A small image embedding model, trained from scratch: width 192, 88335 training examples.
Rows from block 3 of a small image embedding model, named by matrix and row number. Rows with one number belong to one neuron. Each number is 128 + 32 x the weight over its row's rms, rounded and kept within 0 to 255. All counts start at 0. After the name is the row's rms in percent of the matrix's.
After each neuron's rows are labels from the 100 images, of 14848, where the neuron reaches its largest size: "responds to" is what is common among them. Only what is clearly more common there than usual is listed. The data: telescope images of galaxies (Galaxy Zoo DECaLS). In brackets: how many of the 100.
# gate: MLP gate (model.blocks.3.mlp.gate.weight, 512x192), inputs 0-95
# fc1: MLP up (model.blocks.3.mlp.fc1.weight, 512x192), inputs 0-95
# fc2: MLP down (model.blocks.3.mlp.fc2.weight, 192x512, transposed), outputs 0-95

gate.210 076 [119 130 153 193 123 105 127 129  94 118 126  32  39 172 108  55 146 115 101 180 135 131 135 158 221 177 114 194 162 116  96 122 106 171 185 116  95 147  51 161 113 155 114 141 134 180 150  97 126 113 142 150 109 114 125 148 154 105 121 111 102 181  99 119 127 130  55 120  88 149 114 111 143 161 119 184 116 129 156  93  97 124 141 105 148 168 117 121  80 120 193 185 106 114 160 134]
fc1.210 088 [101 123 130  25 126 159 105  96 146 171 152 165 107  72 147 105 120 111 124  88 151 113 203 114 123 146 232 131 189 133 107 168 129 137 129  98 167  89 142 126 143 129 163  89 153 166 111 143 121 123 114 121 123 141 145  94 123 114  88  67 155 154 137 135 135 115 132  83 130 139 103 133 121 105 169 144 117 175  88  56 103 151 102 108  63 104 112 144 125 128 160 110 153 134 137 111]
fc2.210 094 [ 97 174 163 160 142 135 142 128 149 169  89 152  54 118 112 103 191 161 120 147 154 139 124 139 117 112 107  90 169  97 119 130 158 171  84 140 102  86 149  84 155 102 148 117 133 137 133 137 118 117 101 111  93 122 127 139 130 137 217 161 140 149  57 102  93 123 116 108 101 125 114  57 100  81 111 147 182 107 122 133  83 127 131 163 142 113  87  80 107 151 175 123 163 148 122 156]
responds to: spiral arms: yes (39)

gate.502 060 [103  99 142  81 124 152 106 142 118 142 113 198 132 126 110  91 128 157  38  96 103 109 125 100 126 145 163 189 125 190 157 204 162 120 200 112 103 141 148 144 110 106  92 117 142 129 128  91 119 124 112 144 110 124 117 125 150 176 107  95 134 136 130 109 155 127  66  95 112  76  78 108 160 124 104 128 105 135 144 137  71  93 139 122  38  87 139  80 103 103 143 121 152 113 135 188]
fc1.502 082 [ 87 151 124 150 122 131 187 107 125 170  85  63 153 149 143 159 132 172 140 163 100 123 103 108 131 159  78  69 148  86 118 114  52 125 215 121 184  80 145 151 137 121  94 110 151 113 118 159 111 131 122 140  94 153  74 149 139  79  67  95 124 185  74  68 117 106 153  79 176 200 136 129 107 171 119 163 115 117 147  71 161 106 125 200 139 124 148 109 119 124 112  81 108 213 132 106]
fc2.502 080 [100 146 158 156 120 121 127  69 186 140 112  79  80 115 117  98 137 142  85 129 149 159 161 136 186 181 147 146 215 133  86 123 113 163 151 132 104 113 113 100 131  87 144 188 166 182 143 169  94 124 133 117 138 100 136  93  75 129 143 127 163 134 101  91 130 157  90  52 118  87 106  82 186 123 106 141 112  85 143 131 137 155 122 112  43  73  99 121  96 123  86 160 186 131  93 115]
responds to: shape: star or artifact (29)

gate.503 131 [170 169  81 139  75 113 118 109  96 162 211  96 110 129 101 141 133 117 144 131 174 114 143 162 154 109 113 129 136  97 148 140  95  99 109 121 131 144 102  97  77 146 145 141 115 128 150 119 103 133 212 248 113 123 112 132 157 141 147 136 145 128 155 148 181 129 121 160  80 141  61 110 150 158  75 122 124 150 158 107 127  98  27 123 160 157 113 140  92  26 152 150 141 133 155 138]
fc1.503 134 [124 126 109 175  61 109 100  97 117 180 199 131 103 128  92 141 131 131 150 182 166 125 113 165 180 135 140 141 139 101 164 130  76 103  84 145 104 133  75 100  73 159 113 101 119 161 135 157 116 125 160 176 137 121 104 123 141 128 165 113 166 113 158 138 204 173 139 156 129 130  95 154 155 155 124 163 148 187 173 134 134 119  47 120  96 141 126 177 116  62 164 152 167 159 181 165]
fc2.503 180 [118 108 139  96 164  79 124 103 100 112 144 129 143 192 108 127  93  74 155  78  92  98 174 112 146  73 165 157  95 108 150 175 119 142 141 114 112 157 125  99 134 147 122 116 111 165  84 141 179 205 100 162  60 132 125  95 149 164 133 112 102 110 164 112 102 128 119 166 110 165 174 153 147 172 177  70  98 141 133 129  57 188 114 107 111 117 157 150 159 143 146 133 146 181  98 183]
responds to: edge-on disk: yes (53); roundness: cigar-shaped (44)

gate.443 079 [104  68 124 208 117  93 123 164 137 117 104 164  71 186 148  91 148 154 160 181  91 122 160 172 132 134 138 167 125 140 140 171 179 156  57 111  95 108 165 136 105 131 129 202 167 159 126 155 161 157 101 141  94 128 133 128 101 125 108 166 149 130  79 127 127 159  77 131 171  81 146 115 145 106 173 157 161 107  99 100  92 124 132 110 103  90 124 165 110 100 130 150 133 144 150  63]
fc1.443 108 [121 102 143 182 149  95 109 118 140 158 100 176  77 158 129 111 151 135 100 134 136 159 153 192 117 123 140 153  97 182 124 125 183 172 100 142  71 135 123 122 105 214  96 156 147 194  91 138 164 164 142 120 114  85 137 138 191 158 179 186 133  79 101 109 108 163  30 163  99 168 130 154 199 105 115 156 145 129 117 116 103 147 119  95 181 124 193 201 113 107  91 208 136 118 131 116]
fc2.443 083 [114 139 114  73  46 120 106  94 135 122 115 159 188 109 117 153  99  90 112 139 126 113 141 107 128  87 192 137 130 123 119 200 121 134 201 172 158  93 134 175 116 171 132 100 153 173 110 148  81 178 126 133  79 124 103  89 153 148 133 142 120 144 131 157 117 134 134 149  85 117 131 114  66 192 182 175  60 134 158 123 123 148 108  68 141 102 190 165 120 108 162 160 145 145 141 116]
responds to: edge-on disk: no (53); spiral arms: yes (41)

gate.13 084 [167 119 115 126  64 152 114 128 131  50 108 109  96 164 104  98 107 135 111  73 117 114 110  81  83 169 106 118 130 118 129  93 143 114  83 175 132 127 136  89 160  79  43  86 109 134 131  63 212 209 195 149 104 175 150  98 130  87 106 117 168  94 113 166 152 168 157  94 142  76 142 133  84 123 150 108 159 143 136  94 142 189 110 151 176 128 112 166  63 176 139  60  74 139 142 103]
fc1.13 114 [164 166 106 135  99 152 105 166 172 217 115 123 162 128 125 159 126 198  96 167 103 129  74 128 152 163  76 136 170 112 136 100 131  59 117 132 143 108 168 112  84  71 129 152 155 119 136 163  96 146 126 124  84 124 127 124 138  47  99 140  93 115 153 109 158  98 176 128 111  72 152 130  71 154 116 101 125 123 166 158 132  84 117 174 147 148  88  93 159 138 123 130 159 121 144 164]
fc2.13 103 [150 139 158 162 143 123  77 113 148 138 117  44 158  68 138 139 102 136 109 165  95  99 119 105 199 134 174  59 205 136  51 130  40 128 140 113 156  74 113  98 145 139 148 161 165 127 135 115  79 114 136  96 182 121 126 163 129 110  99 111 124 113 148 177  88 127 149 141 132  84 125 160  93 168 195 172  70 183 178 180 191 130 127 123 114 129  51  99 155 151 144 114 130 136 110  92]
responds to: edge-on disk: yes (29); roundness: cigar-shaped (26)

gate.454 078 [ 95 150 174 163 144 133 123 130  82 119 102 122  87 113 136 158 138 105 117  31 147 150  78 179  86  66  68  96  84 146 149  81 148 141 110 154  67  77  89 108 113 121 108  99  95  80  64 139  82 136 105 116 180 123 124  97 161 141 196 163 162  93 125 116 102 182 124  98 129 157 132 124 111 108 190 149 114 143 117 106 135 129  94 100 168 143 189 176 151 120 110 175  71 102 121 104]
fc1.454 088 [136 111 135 112 144 156 113 158 106 147 111 140  69 145 133  93 113  98 115  70  86  85 191 156 145 139  99  98  74 101 131 111 117 171  90 104  81  94 125  99 133 172 117 104 126  86  74 113  64 103 108 133 144 107 125 132  95 143 106  89 137  71 181 152  91 188  93  66 156  63 139 142 126  73  95 173 142 148 179 122 129 104  86 148 168 146 160 131 158 114 115 100 124 105 145  55]
fc2.454 084 [ 83 103 140  71  82 125 115 136 141 156 109 137 178 130 152  92 140  69 178 122 130 114 126  91 125 128 157 162 164  91 122 181 104 136 129 145  92 113 162 131 115 171 143  42 142  85 102 110 102 112 108 158 110  98 114 119 130 175 147 106 164 110  92 156 189 130 164 114 149 102 116 118 137 147 167 133 123  81 126 137  76 156 164 148 127 143 100 156 107 103 123  91  80 206 125 107]
responds to: shape: featured or disk (60); spiral arms: yes (40)

gate.283 118 [145 147  99 135  79  77 114  91 137 112  83 136 182 122  91 183 125 127 129  93 171 125 127 107 127 151 185 156 152 120 112 142 111 103 182 118 156 144 142 154 131 126 127 130 103 123 143 143 190 181 196 255 144 128 132 133 117 143 110 106  91 129 125 106 135 130 128 144 132 155 108 157 125 192 171 136  98  88 141 144 131 134  76 103 122 128 118 114 122  82 119  75 145 148 121 117]
fc1.283 105 [133 139 127  95 146 121  69 106 156 130 150 144 100 108 122 142 105 154 130 166 130 167 119 153 147 181 122  84 133 199 145 116 131 149 104  83 101 127 158 115 111 112  94 136 101 105 160 125 150 123 137 137 174 178 158 204 124 104 190 170 157 102  83 186 110  69 125  89 136 113 142 100 125 100 165 116 114 132 136 151  84 143 134 128 143 107 193 167 101 172  87  94  78  73 102  90]
fc2.283 111 [152 125 115 151  98 129 153 165 112  62 121 106  64 122 141 137 149 173 149 197 124 106 146 149 130 115 129  87 193  89 118  65 110 173 116  44 139  86  88 116  82 134 102 179  95 108 184 151 168 144 132 124 180 169 164 161 180 172  83 214 126  97 112 174 153 112 167  68 181 107  88 148 107 127 152 157 123  96 181  77 140 116 149 179  82 170  70 119 175 135  90 130 140  56 125  86]
responds to: edge-on disk: yes (47); roundness: cigar-shaped (45)

gate.263 139 [144 141 119 124 108 107 126 120 101  89 157 127 161 140 122 103 101 130 135 136 133 119 133 132  93  82 104 149 138 105 133 155 155 112 158 142  89  86 180 153 105 120 113 136 143 117 128 108 152 196 151 255 122 156 122  93 132 114  93  90  96 130 179 127 162 101 152 134 119 114 162  94 101 115  88 136 121  96 144  96 119  95 105 188 129 137 133 167 118  93 119 122 106 101 148  89]
fc1.263 100 [105 111 103 120 111 164 160 187 157 133  77 134 159 103 124 137 116  94 124 128 107 117  98  73 138 151  84  96 108  68  84  96  81  93 147  89  85  91 165  84 125  97  65 126 108 136  89 113 146  94 121 130 135 163 154 131  82 101 137 131 149 193 137 155 154 114 192 191 126 148 121 186 111 143 204 125 187 175 180 110 182 146 119 133 181 169 132  75 156 142 136 155 142 154 155 146]
fc2.263 094 [143  92 133  90 173 159 113 138 132 172 121 125 177 103 161  46 134 147 140 165 134 122 125  93 124  84 167 143  93  52 124 144 137 103 109  75  74  91 155 131 142 107 121 136 140 104 114 127 146 168 108 172  57 111 124 130 127 137  43  89  62 136 106 144 152 153 151  91  96 106 101  83 127 155 121 177 144 117 157 116 112 122 124 187 108 108 139 111 122 133 103 101 138  87 162  79]
responds to: shape: featured or disk (64); edge-on disk: yes (55); roundness: cigar-shaped (31)

gate.485 147 [107  99  81 144  93 112 129 131 132 100 113 141 158 147 128 107 113 116 166 143 136  94 131 143  85 119 120 142 151 129 142 170 128 120 143 158 136 104 163 111 106 142  79  87 138 116 177 107 173 183 156 234 122 142 108 100 121 134 114  79 116 127 150 116 169 109 107 110  93 137 157 111 102  93  78 136 135  71 119  93  89 105  98 146  93 133 101 158  69  94 129  95  76  70 113  88]
fc1.485 101 [121  87 109 161 179 153 146 162 155 103 135 183  79 109 123 182 116 135 131 119 110 168  80 150 106 126 162  52 113 113 103  83  91 153  78  65 132  96 134 143  77 110  81 170  82  94  97 124 127 103 110 113 132 128 104 135 124 120 163 169 130 173  72 132 124 194  96 164 128 143 131 120 142 114 147 149 165 148 154 149 144 158 139  88 167 136 188 153 190  95 102 128 103 133 150 127]
fc2.485 094 [ 86  84 106 114 130 121  96 108  87 104 137 150 116 144 133 153 126  11  98 126  83  96  96 153  97  97 154 130  77 171 134 142 105  96 174  71  75 119 161 141 111 107 163 103 129 150 205  92 168 126 145 148  98 101 111 159 115 193 174  86 161  97 142 155 143 133  82 183  82 137  99 129 105 104 161 116 166 176 127 213  79 143 111  79  96 103 152 103 120 191 180  66 148 180 143 166]
responds to: roundness: cigar-shaped (43); edge-on disk: yes (42)

gate.492 096 [136 163 197 151 157 115 145  92 139 129 117 142 174 158 109 120 125 107 105 118 212 155  88 111  64 139 155 117 141 161 158 122 189  39 103 180 162 137 155 104 170 140 125 107 172 132 178 151 159 132 154 141 152 144 186 134  44 156 108  56  96 156 146 124 100  87 121 101 129 152 117 112  89 146 102  45 188 104  99 127  71 154 142 104  97 130 128 112  84 146 126  68 146 117  46  62]
fc1.492 106 [114  95 112  96 108 126 138 193 113 162 126 191  61 184 135 100 150 138 141 122 129  91 166 168 101  83 123 157  75 146 125  78 198 187  64 146 119 136 149 110 133 111 118 151 128 112  96  91  98 112 114 124  70  84 110 122 113 132 128 145 137 122 102 128 130 194 104  74 116  89  90  87  96  83 185 123 124 148  95  89 107 163 115  77 128 184  87 134 129  82 104 122 146 124 159 116]
fc2.492 101 [107 160 114 111 173 155 130 148 107 168  51 150 118 171 115 120 126 138 149  74  82 166 110 154 137 133 114 131  74 164 130 112 130 180  71 154  77 126 156 107 124  63 130 149 128 120  75 154 157  83  89 138 132 147 159 142 113  88 136 103 127 102 182 202 133 113 131  67 169 118 156 121 203 143 181 113 127 114 106 115 141 156 143 147  93 144 119 184 116 140  79 120 143 128 123  68]
responds to: bulge size: moderate (26)

gate.132 128 [144 117  61  60  36  78 104 138  99 146 140 121 128 116 131 129 179 123 118 124 141 168  93 119 112 107  98 142 120 140 160  80 118 132 103 136 143 115 146 140 117 161 154 121 159  70 135 101 224 255 179 193 126 134 100 119 130  72 109 118 137  94 127 111 123 141 114 143 142 105 148 111 108  85 127 110 116 125 122 107 136 140 118 150 138 105 144 125 143 138  81  94 105  80 145 113]
fc1.132 110 [125 104 171 154 180 182 106  83 127 141 180 149 120 123 108  74 136 112 171  97 145 107 132 150 136 110 151 107 137 136 120 128 137  79 112 161 140  91 161 146  89  86 134 111 115 174 107 124 144  75 134 124 153 162 136 180 152 128 109 108 135 154 148 136 136 175 126 112 121 167 121 124  94 101 132 170  89 185 159 164  92  82  34  73 134 154 212 183 125  72 209 133  76 140 162 143]
fc2.132 142 [ 79  97  70 128 125 159 146 124 166 174 122 200 120 134 123  96 151 219 147 160 157 225 157 163 126 157 130 156 132 128 145 137 135 130  98 111 179 110 145 183 157 151 109 138 163 130 130 122 149 122 104 188  81  41  65 105  35  71 145 112  96 171  67 108 152  93 104 136 172  80 158 119 159 116 147 140 140 108 116  98 156  76 113 147 152  84 118 138  77 127 117  92 138 106 135 118]
responds to: roundness: in between (60)

gate.434 066 [132 161 137 192 107 128  80 201 144 162 107 130  59 108 141 115 156 129 149 126 119 150 117 144 128  77 138 129  55 154 159  89 150  64 139 154 100 128 145 143 110 150  75 190 126  84  85  86 137 115 127 123 140 106 134 100 120 155 135 121 118 111 135 126 107 142  94 122 126  88 125  60  52 132 122 148 138 134 130 166  89 159 144 127  50 131 104 103 160 147  74 181 163  97 123  95]
fc1.434 081 [155 100 107 108 137 134 104 179 109 137 149  90  85 153 153 137 108  77 139 182 121 127  95 182  80  64  73 202  80 131 209 105 138 143 161 142  88  97  75 132 141 162  72 154 103 150 131 169 190 147 116 125 111 163 157 132 187 193 163 195 146 115 123 127 145 153  91  89  68 122 129 127 102 112  98 116 143 140 129 103  78  85 124  88 114  77 178 135 145 119  60 214 124  62 104 118]
fc2.434 085 [146 108 156 136 138 146 142 134 187 130 171 140 126 116 137  83 112 170 158 199 110 147 135 146 121 193  75 133 116 133 143  86 142 158 151 144  90 121 120 115 110 107 206 129 166 159 131 114 171 142 128 122 159 125 153 107 129  93 140  64 141 144  79 191  93 129 135  46 172 178 158  40 114 102 231 101 143 141 167  96 141 135 136  94  83  76 110  88  72 111 158 153 136  90 147  95]
responds to: edge-on disk: no (50)

gate.225 092 [ 32  85  69 151 121 174 164 162  74 111 100  90 131 174  79 129 118 110  81 161 112 139  91  98 167 118  98 111 181 103 142 111 103 131 162  80 129 131 144 116 131 136 117 173 118  86 128 113 108 131 148 192 120 131 136  84 157 166 165 174 127 112 153  92 201  80 124 150 134  94 112 109 147 119 128  77 144  59 153 125 135 138 148 215 171 122 142 122 124 144  90 162 126 169 136 164]
fc1.225 087 [ 28  63 142 147 111 134 159 119 134 144 115  79 173 113  98 167 103 142  57 102 106 174  66  78 116  98 128 112 182 106 196  95  99  99 189 129 151  67 175 105 104 126 153 135 118  80 144 102 160 134 143 146 146 149 145 118 129 155 179 170 129 189 165  98 166 107 138 120 156 103 133 111 190  71 140 143 136  76 149 111 182 132 137 158 137 147 119  90 133 111  82 128 128 169 127 143]
fc2.225 103 [119 104  95 110 162  99  69 138 116  93 172 122 167 138 141  89 122  78 120 126 124 103 242 136 143 165 150 194 137 149 100 106 184 190 126 161 131 145 125 181 169 101 150 112 129 154 147  79 188 181 117 102 167 118 130 152 209 122  59 114 122 130 105  84 120  82  72 125 136  78 124 143 101 141 129 126 115 130 130  80 119 126 117 113 127  66 140 167  77 116 156  81  75 109 106 103]
responds to: edge-on disk: yes (38); roundness: cigar-shaped (32)

gate.59 060 [157 139 127 111 134 123 159 185 110 122 116 169 115 138 126 179 140 171 166 201 119 146 120 130 182 107  84 191 135 183  94 106 103 171  74 119 123 133 122 177 123 151 112 123 106 116  67 139 137 119 113 137 117 134 115 146 137 152 170 149 139 141 129 117 107 145  67 134 128 144 151 155  95 113 215 158 198 120  96  42 110  26 116 104 112  94  82 104 216 156  96 127 162 139 118 152]
fc1.59 084 [113 106 125 118 137 123 129  92 111 130 141 181 108 143 134 177 142 132 158 157 139  79 165 124 147 113 128 173  62 140 180 141 139 118 150 161 124 105 126 149 107 127 134 122  88 150 125  88 103 113 141 133 147 145 135 140 112 179 139 144 129  91 103 185 112 151 118 169  95 190 163 102  32  82 123 123 173 175 145 170  99  74 123 141  89  90 180 143 198 115 209 121 134  68 138 158]
fc2.59 068 [133  91 111 104 125 117 174 110 115 196 109 132 131 101 116 177 126 183 147 184 128 127   0 134 120 114 170 156 122 132  86 139 111  91  98 141  97 128  76 129 115 173 164 193 174  99 174  32 131 133 139 113 139 146 109 114 165  99  84 132 126 107 122 191 138 115 159 135 154 120 147 205 178 145 193 120 163 171 126 148  82 169 125 117 156 142 169 163 173 129 198  97 141 129 117 164]
responds to: roundness: cigar-shaped (38); edge-on disk: yes (34)

gate.299 070 [ 64 133 176 160 115 128 136 180 181 173 172 162  68 126 135  95 105  94 141 124 143  65 101 108 129  76 143 168 127 144 116 142 164 150 173 160 157  61  90 162 137 150  95 118 128 132 116 109  75  74 128 128 111  95 101  81 129 195 116  76 121 130  90 171 148 119 133 111  89 176 121  68  91 198 146 115 156 128 128 107  91 198 114 124 164 101 186  84 157 138 102 133 136  96  78 114]
fc1.299 099 [147 139 120 163 111 135 142 134 110 113  85 138 117 143  93 149 167 152 124  93 126 129  56 107 100 154  77  31 115 116 174  92  88  35 177 100 143 106  75 116 107  85 106  79 169  61 109  66 148 170 150 133 135 122 139 133 120 132 144 188 104  98 153 195 136 139 172 168 183 149 174 185 126 129 181 153 123 116 161 189 151 121 131 123 180 145 110 135 158 150 145  94 128 168 133 132]
fc2.299 082 [109  87 110 203 123 128 185  95 146 138 161 104 151 116 165  60 152 119 172 181 100 189 120 106 114 200 138 162  57 114 159 142  98 121 132 169 135  92  89 109 158 133 105 172 108 139 128 183 147 135 133  86 143 156  86  72 145 136 151 160 127  98 125 113 135 174 117  80 147 152 148 109 175 127 151 118 200 138 152 141 119 100 101 181  96 103 119  84 153 156 183 170 125 157  86 152]
responds to: shape: star or artifact (25)

gate.294 137 [184 217 170 133  67  99  86 131 120 129  95 117 105  77 109  78 123 150 179 153 144 157  92 165 124 178 128  94 106 153  78  98 107 111 111 166 113  72 139  95  93 117  99 109 155 128 143 139 131 157 237 160 170 158 152 169 144  91 152 150  99 120 103 126  86 137 119 114 133 104 126 138 143  94 138 159 106 138 146 130 129 119 100 118 111 143 146 161  85 113 154 134 101 132 110 146]
fc1.294 135 [ 72  67  96 160 178 128 214 168 101 168 121 159 201 179 155 178 173 144 174  89  94 124 112 132  93 116 129 127 157 129 207 112 120 106 182 133 122 143 144 151 177 134 165 137 145 126 117 125 168 139  58 149  72  88 103  80 140 126  73 102 116 184 190 113 139 121 152 177  91 177 170 127  92 172 117 102 111 131 120 125 141 126 140 129 122 137  98  82 156 123 130 162 149 152 120 186]
fc2.294 147 [134 138 198  94 119 120 113 161 173 106 130 155 150  81 101 128  74 128  86 169 116 112  77 187 142 163 100 104 139 154 105 111  85 100 129 108 117  85 110 115  58  94 138 113 150 125 154 123 141 105 137 110 118 172 163 143 106  68 107  82 181 113 126 158 151 168 153 110 113  71 111 168  78 118 144 146 178 157 154 142 153 119 145 114  87 158  93  54  69 100 166 113 115 160 167 131]
responds to: roundness: cigar-shaped (35); edge-on disk: yes (31)

gate.165 109 [118 144 126 158  83  78 136  74 123 141 120 153  64 138 127 132 130 127 114 109 159 129  94 141 118 116 101 126 133 100  92 164 146 140  99 118 131 123 162 192 145 112 115 109 122  90 170  95 159 201 154 255 127 152 130 145 137 108 143 104  65 120 117 133  79  76  86 147 143 165 115  98 127 107  80 137 130  92 111 101 130 113 145 140 119 130 120 153 104  97 157 104 129 129 106  76]
fc1.165 099 [138 182 138 144 104 109 152 120 113  82 127 103  43  92 169 153 142  77 132 129 143 159 135 143 121 158 128  97 100 114 136  95 129 109 149  77  96 147 131 122 152  37  87 150 109 114 127  92 109 131 146 133 160 123 138 137 142 178 177 151 152 116 128  89 133  97 172 128 115 104 115 163 149  61 142 136 172  76  79 157 116 104 141 136 196 198 114 172 159 138 162 187 110 147 172 136]
fc2.165 097 [157 110 147  98 114 137  78 102 162  94 116 127  82  92 122 108 104 168  86 163 167  84 127 116 136 194 145 101 184 154 135  81 116  81 159 152 152  94 173 145  94  70 122 150 122 101 147 168 127  95 136 107 208 122 136 162 120  81 141 163 183 146 117 108 123 148 125 188 135 124 167 125  23  91 107 175 169 215 149 142 211 100 126 101 115 128 152 122 140 108 145 147  72  71 158 179]
responds to: roundness: cigar-shaped (37); edge-on disk: yes (25)

gate.416 073 [125  93 165  78 119 155 150 135 183 123 154 111 151 151 139  96 177 116 120 138 151  97 112 103 128 149  99 156 134 103  83 120  92 133 145 138 151 123  86 107 143 138 119 186 132 137 134 167 131  97 100 145 136 142 104  61 161  60  90  77 127 126 134 104  93 159 134 164 116 141 226  98 116 168 123 136 140 219  81  83 202  92 120 136 144  76  89 106 137 113 136 129 102 157 148 112]
fc1.416 085 [143 140 122 130 118 157  96 136 105 149 166 122 116  85 112 140 127 198 141 102 135 150 105 157 106 102 141 119 155 159 172 151 171  90 149 103 148 132 172 219 136  96 143  79 123 124 116  97 117 131 136 118 100 141 140 171  69 172 131 142 117 136 114 140 127  79 144 155 128 106  51 125  98  74 136  88  98  81 187 170  98 179  80 129 106 102 146 152 104 128 157  89 139 135 106 166]
fc2.416 083 [132 121 127 159 137 110 138 147 131 179 145 101 105  79 108 102 107 168 192 217 120  59 167 136 186 126 109 148  60  98 158 121 165 104 168 150 150 149 119  84 160 106  73 167 195 125 152  87 105 164 158 112  95 139 112 127  86 117 140 159  72  88 114 154  82 194 124 142 122 151 100  86 145  64 130 141 170 192 126 160 150  86 134 159 151  80 106 117  96 125  83 149 132  84 113 118]
responds to: edge-on disk: no (57); spiral arms: yes (46)

gate.32 106 [ 62  72 110 153 134 129 138 144 125 181 142 131 147 152 118 152 110 162  97 137 147 107 124 134 137 100 109 127 136 142 127 131 145 120 175 194 124  99 139 112  87 113 154 168 176 127  94 109 155 102 160 149 123  95 125 126 152 132 108 131  54 151 151 139  73 115 153  91 132 103 140  88  65 136 147 116 117 121 130 110 142 122  86 142 114 146  65 129 124  94 132 131 106 174  84 116]
fc1.32 110 [167 148 179 138 105 113  92 101 144 122 169 134 150 123 138 130 165 103  49 157 150 117 136 108 164  80 142 198 158 158 104 141 187  89 166 205 106 151 141 152 128  55 139  78 137 135  95 147  96 130 134 137 157 123 116 121 142 144  95 101 106 111 141  79  80 143 106 116 117 115  85 126  71 236 141 120 146 133 112 116 108 193 144 140 124 129  43  89 101 133 130 162 188 166 149  64]
fc2.32 107 [151 145 153  91 127 153  63  65 114 121  81  66 129 127 130 108  88 147  63 180 146  79 159 161 158 149 156 122 110 195  64 151 118 150 146 162  72 155  94  43 196 107 159 158 172 167 157 120 102  82 116 124 143 122 117 165 139 114  94 154 113 146 135 144  91  82 110  94  96 162 124 135 201 179 154 105  85 133  82 105 119 166 135 140 135 121 103 181 151 128 156 167 197 126 109  94]
responds to: edge-on disk: yes (37); roundness: cigar-shaped (27)

gate.241 066 [156 139 131 143 128 137 190 185 154 128 162 110  81 174 110 144 121 171 187 194  83 103 141 153 197 153 108  89 159 166  76 102 153 157  95 138 141 148  96 164  96 174  98 211  81 138 105 116 119 102 115 141  74 156  72 104 106  61 136 118 105 161  62 114 129 111 104  49  22 111 196 104  75 107 159 149 188 119 126  50 128 129 111 108 133  96 159 142 128 142 176 102 104 122 131 128]
fc1.241 075 [109 125 116  81 146 146 146 198 171 116 113  97 202 105 112 114 122 148  73 134 102 156 128  97 132 137 146 100 137 115  49  78 132 141 105 106 177 112 125 178 116 200  74 156  50 114  95 109 137 129 161 143 127 110 111 130  69  82  65 154 111 181 139 135  99 128 169  62 121 103 133 128 172 106 192 135 178 135 160 133 151 195 135 126 194 150 111 109 121 130 113 112 116 116 146 169]
fc2.241 075 [178 130 158 134 122 135 204 134 172 104 106 148 127 191 130 109 149 151 141 182 127 108 140 136 156 140  95 129   0 132 119 123 128  81 218 148 128 109 154  97 115  87 114 108 128 201 116 105  71 114 149 132 104  97 126 156  62 151 106 121 139 149 113 124 135 117 131 151 130 149 143  75 152 149 138 139 113 165 172 105 119 191 107 158 137 103 113 167 110 120 116 177 116 125 122  95]
responds to: shape: star or artifact (27)

gate.458 123 [ 85 116 136 156  94 128 178 148 132 128 143 162 127 103 110 102 118  88 127  62 182 135  82 134  46  74 115  82 120 103  89 114 126 118  93  87 114 103 154 149 131 141 124  91 109 117 122 134 125 126 166 255 142 112 139 139 133 153 132 152  79 123 120 174 101  99 123  76 160 167 129 174 122  99 128 125 120  82 140 138 163 124 110 132 137 148 162 127 130 117 128 106  80  86 123 117]
fc1.458 104 [128 142 147 123 152 104 158 157 144 198 125 118 123 139 118 146 139 139 116 145 133 118  77 126 123  98 103 111 152  87 150  96 155  99 160  77 193 141 128 131 103 101  69 167 147  67 155 132 141 115 114 122 126 133 153 177 132 177  94 162  59  88 107 126 154 101 254 136 134 121 129 106 124  92 109 114 168 117 147 209 195 127 132 157 134 166  88 127 143 133 152  78 160  91 171 177]
fc2.458 089 [142 139 128  77 139 131 111  76 127 113 159 127 100 129 122 170 113  75 129 147 102 117  82 130 131  88 131 106 131 116  75 135 106 140 149  88 130 115  93 163 100 115 146 160 124 149 140 125  68  97 125 140 184 192 138 150 156 117  48  64 130 117 158  79 168 139 129 111  98 106 123 156 118 124  55 106 112 154 157 143 107 105 117  88  41  73 109 117 139 158 140  50 142 168 111 151]
responds to: roundness: cigar-shaped (44); edge-on disk: yes (43)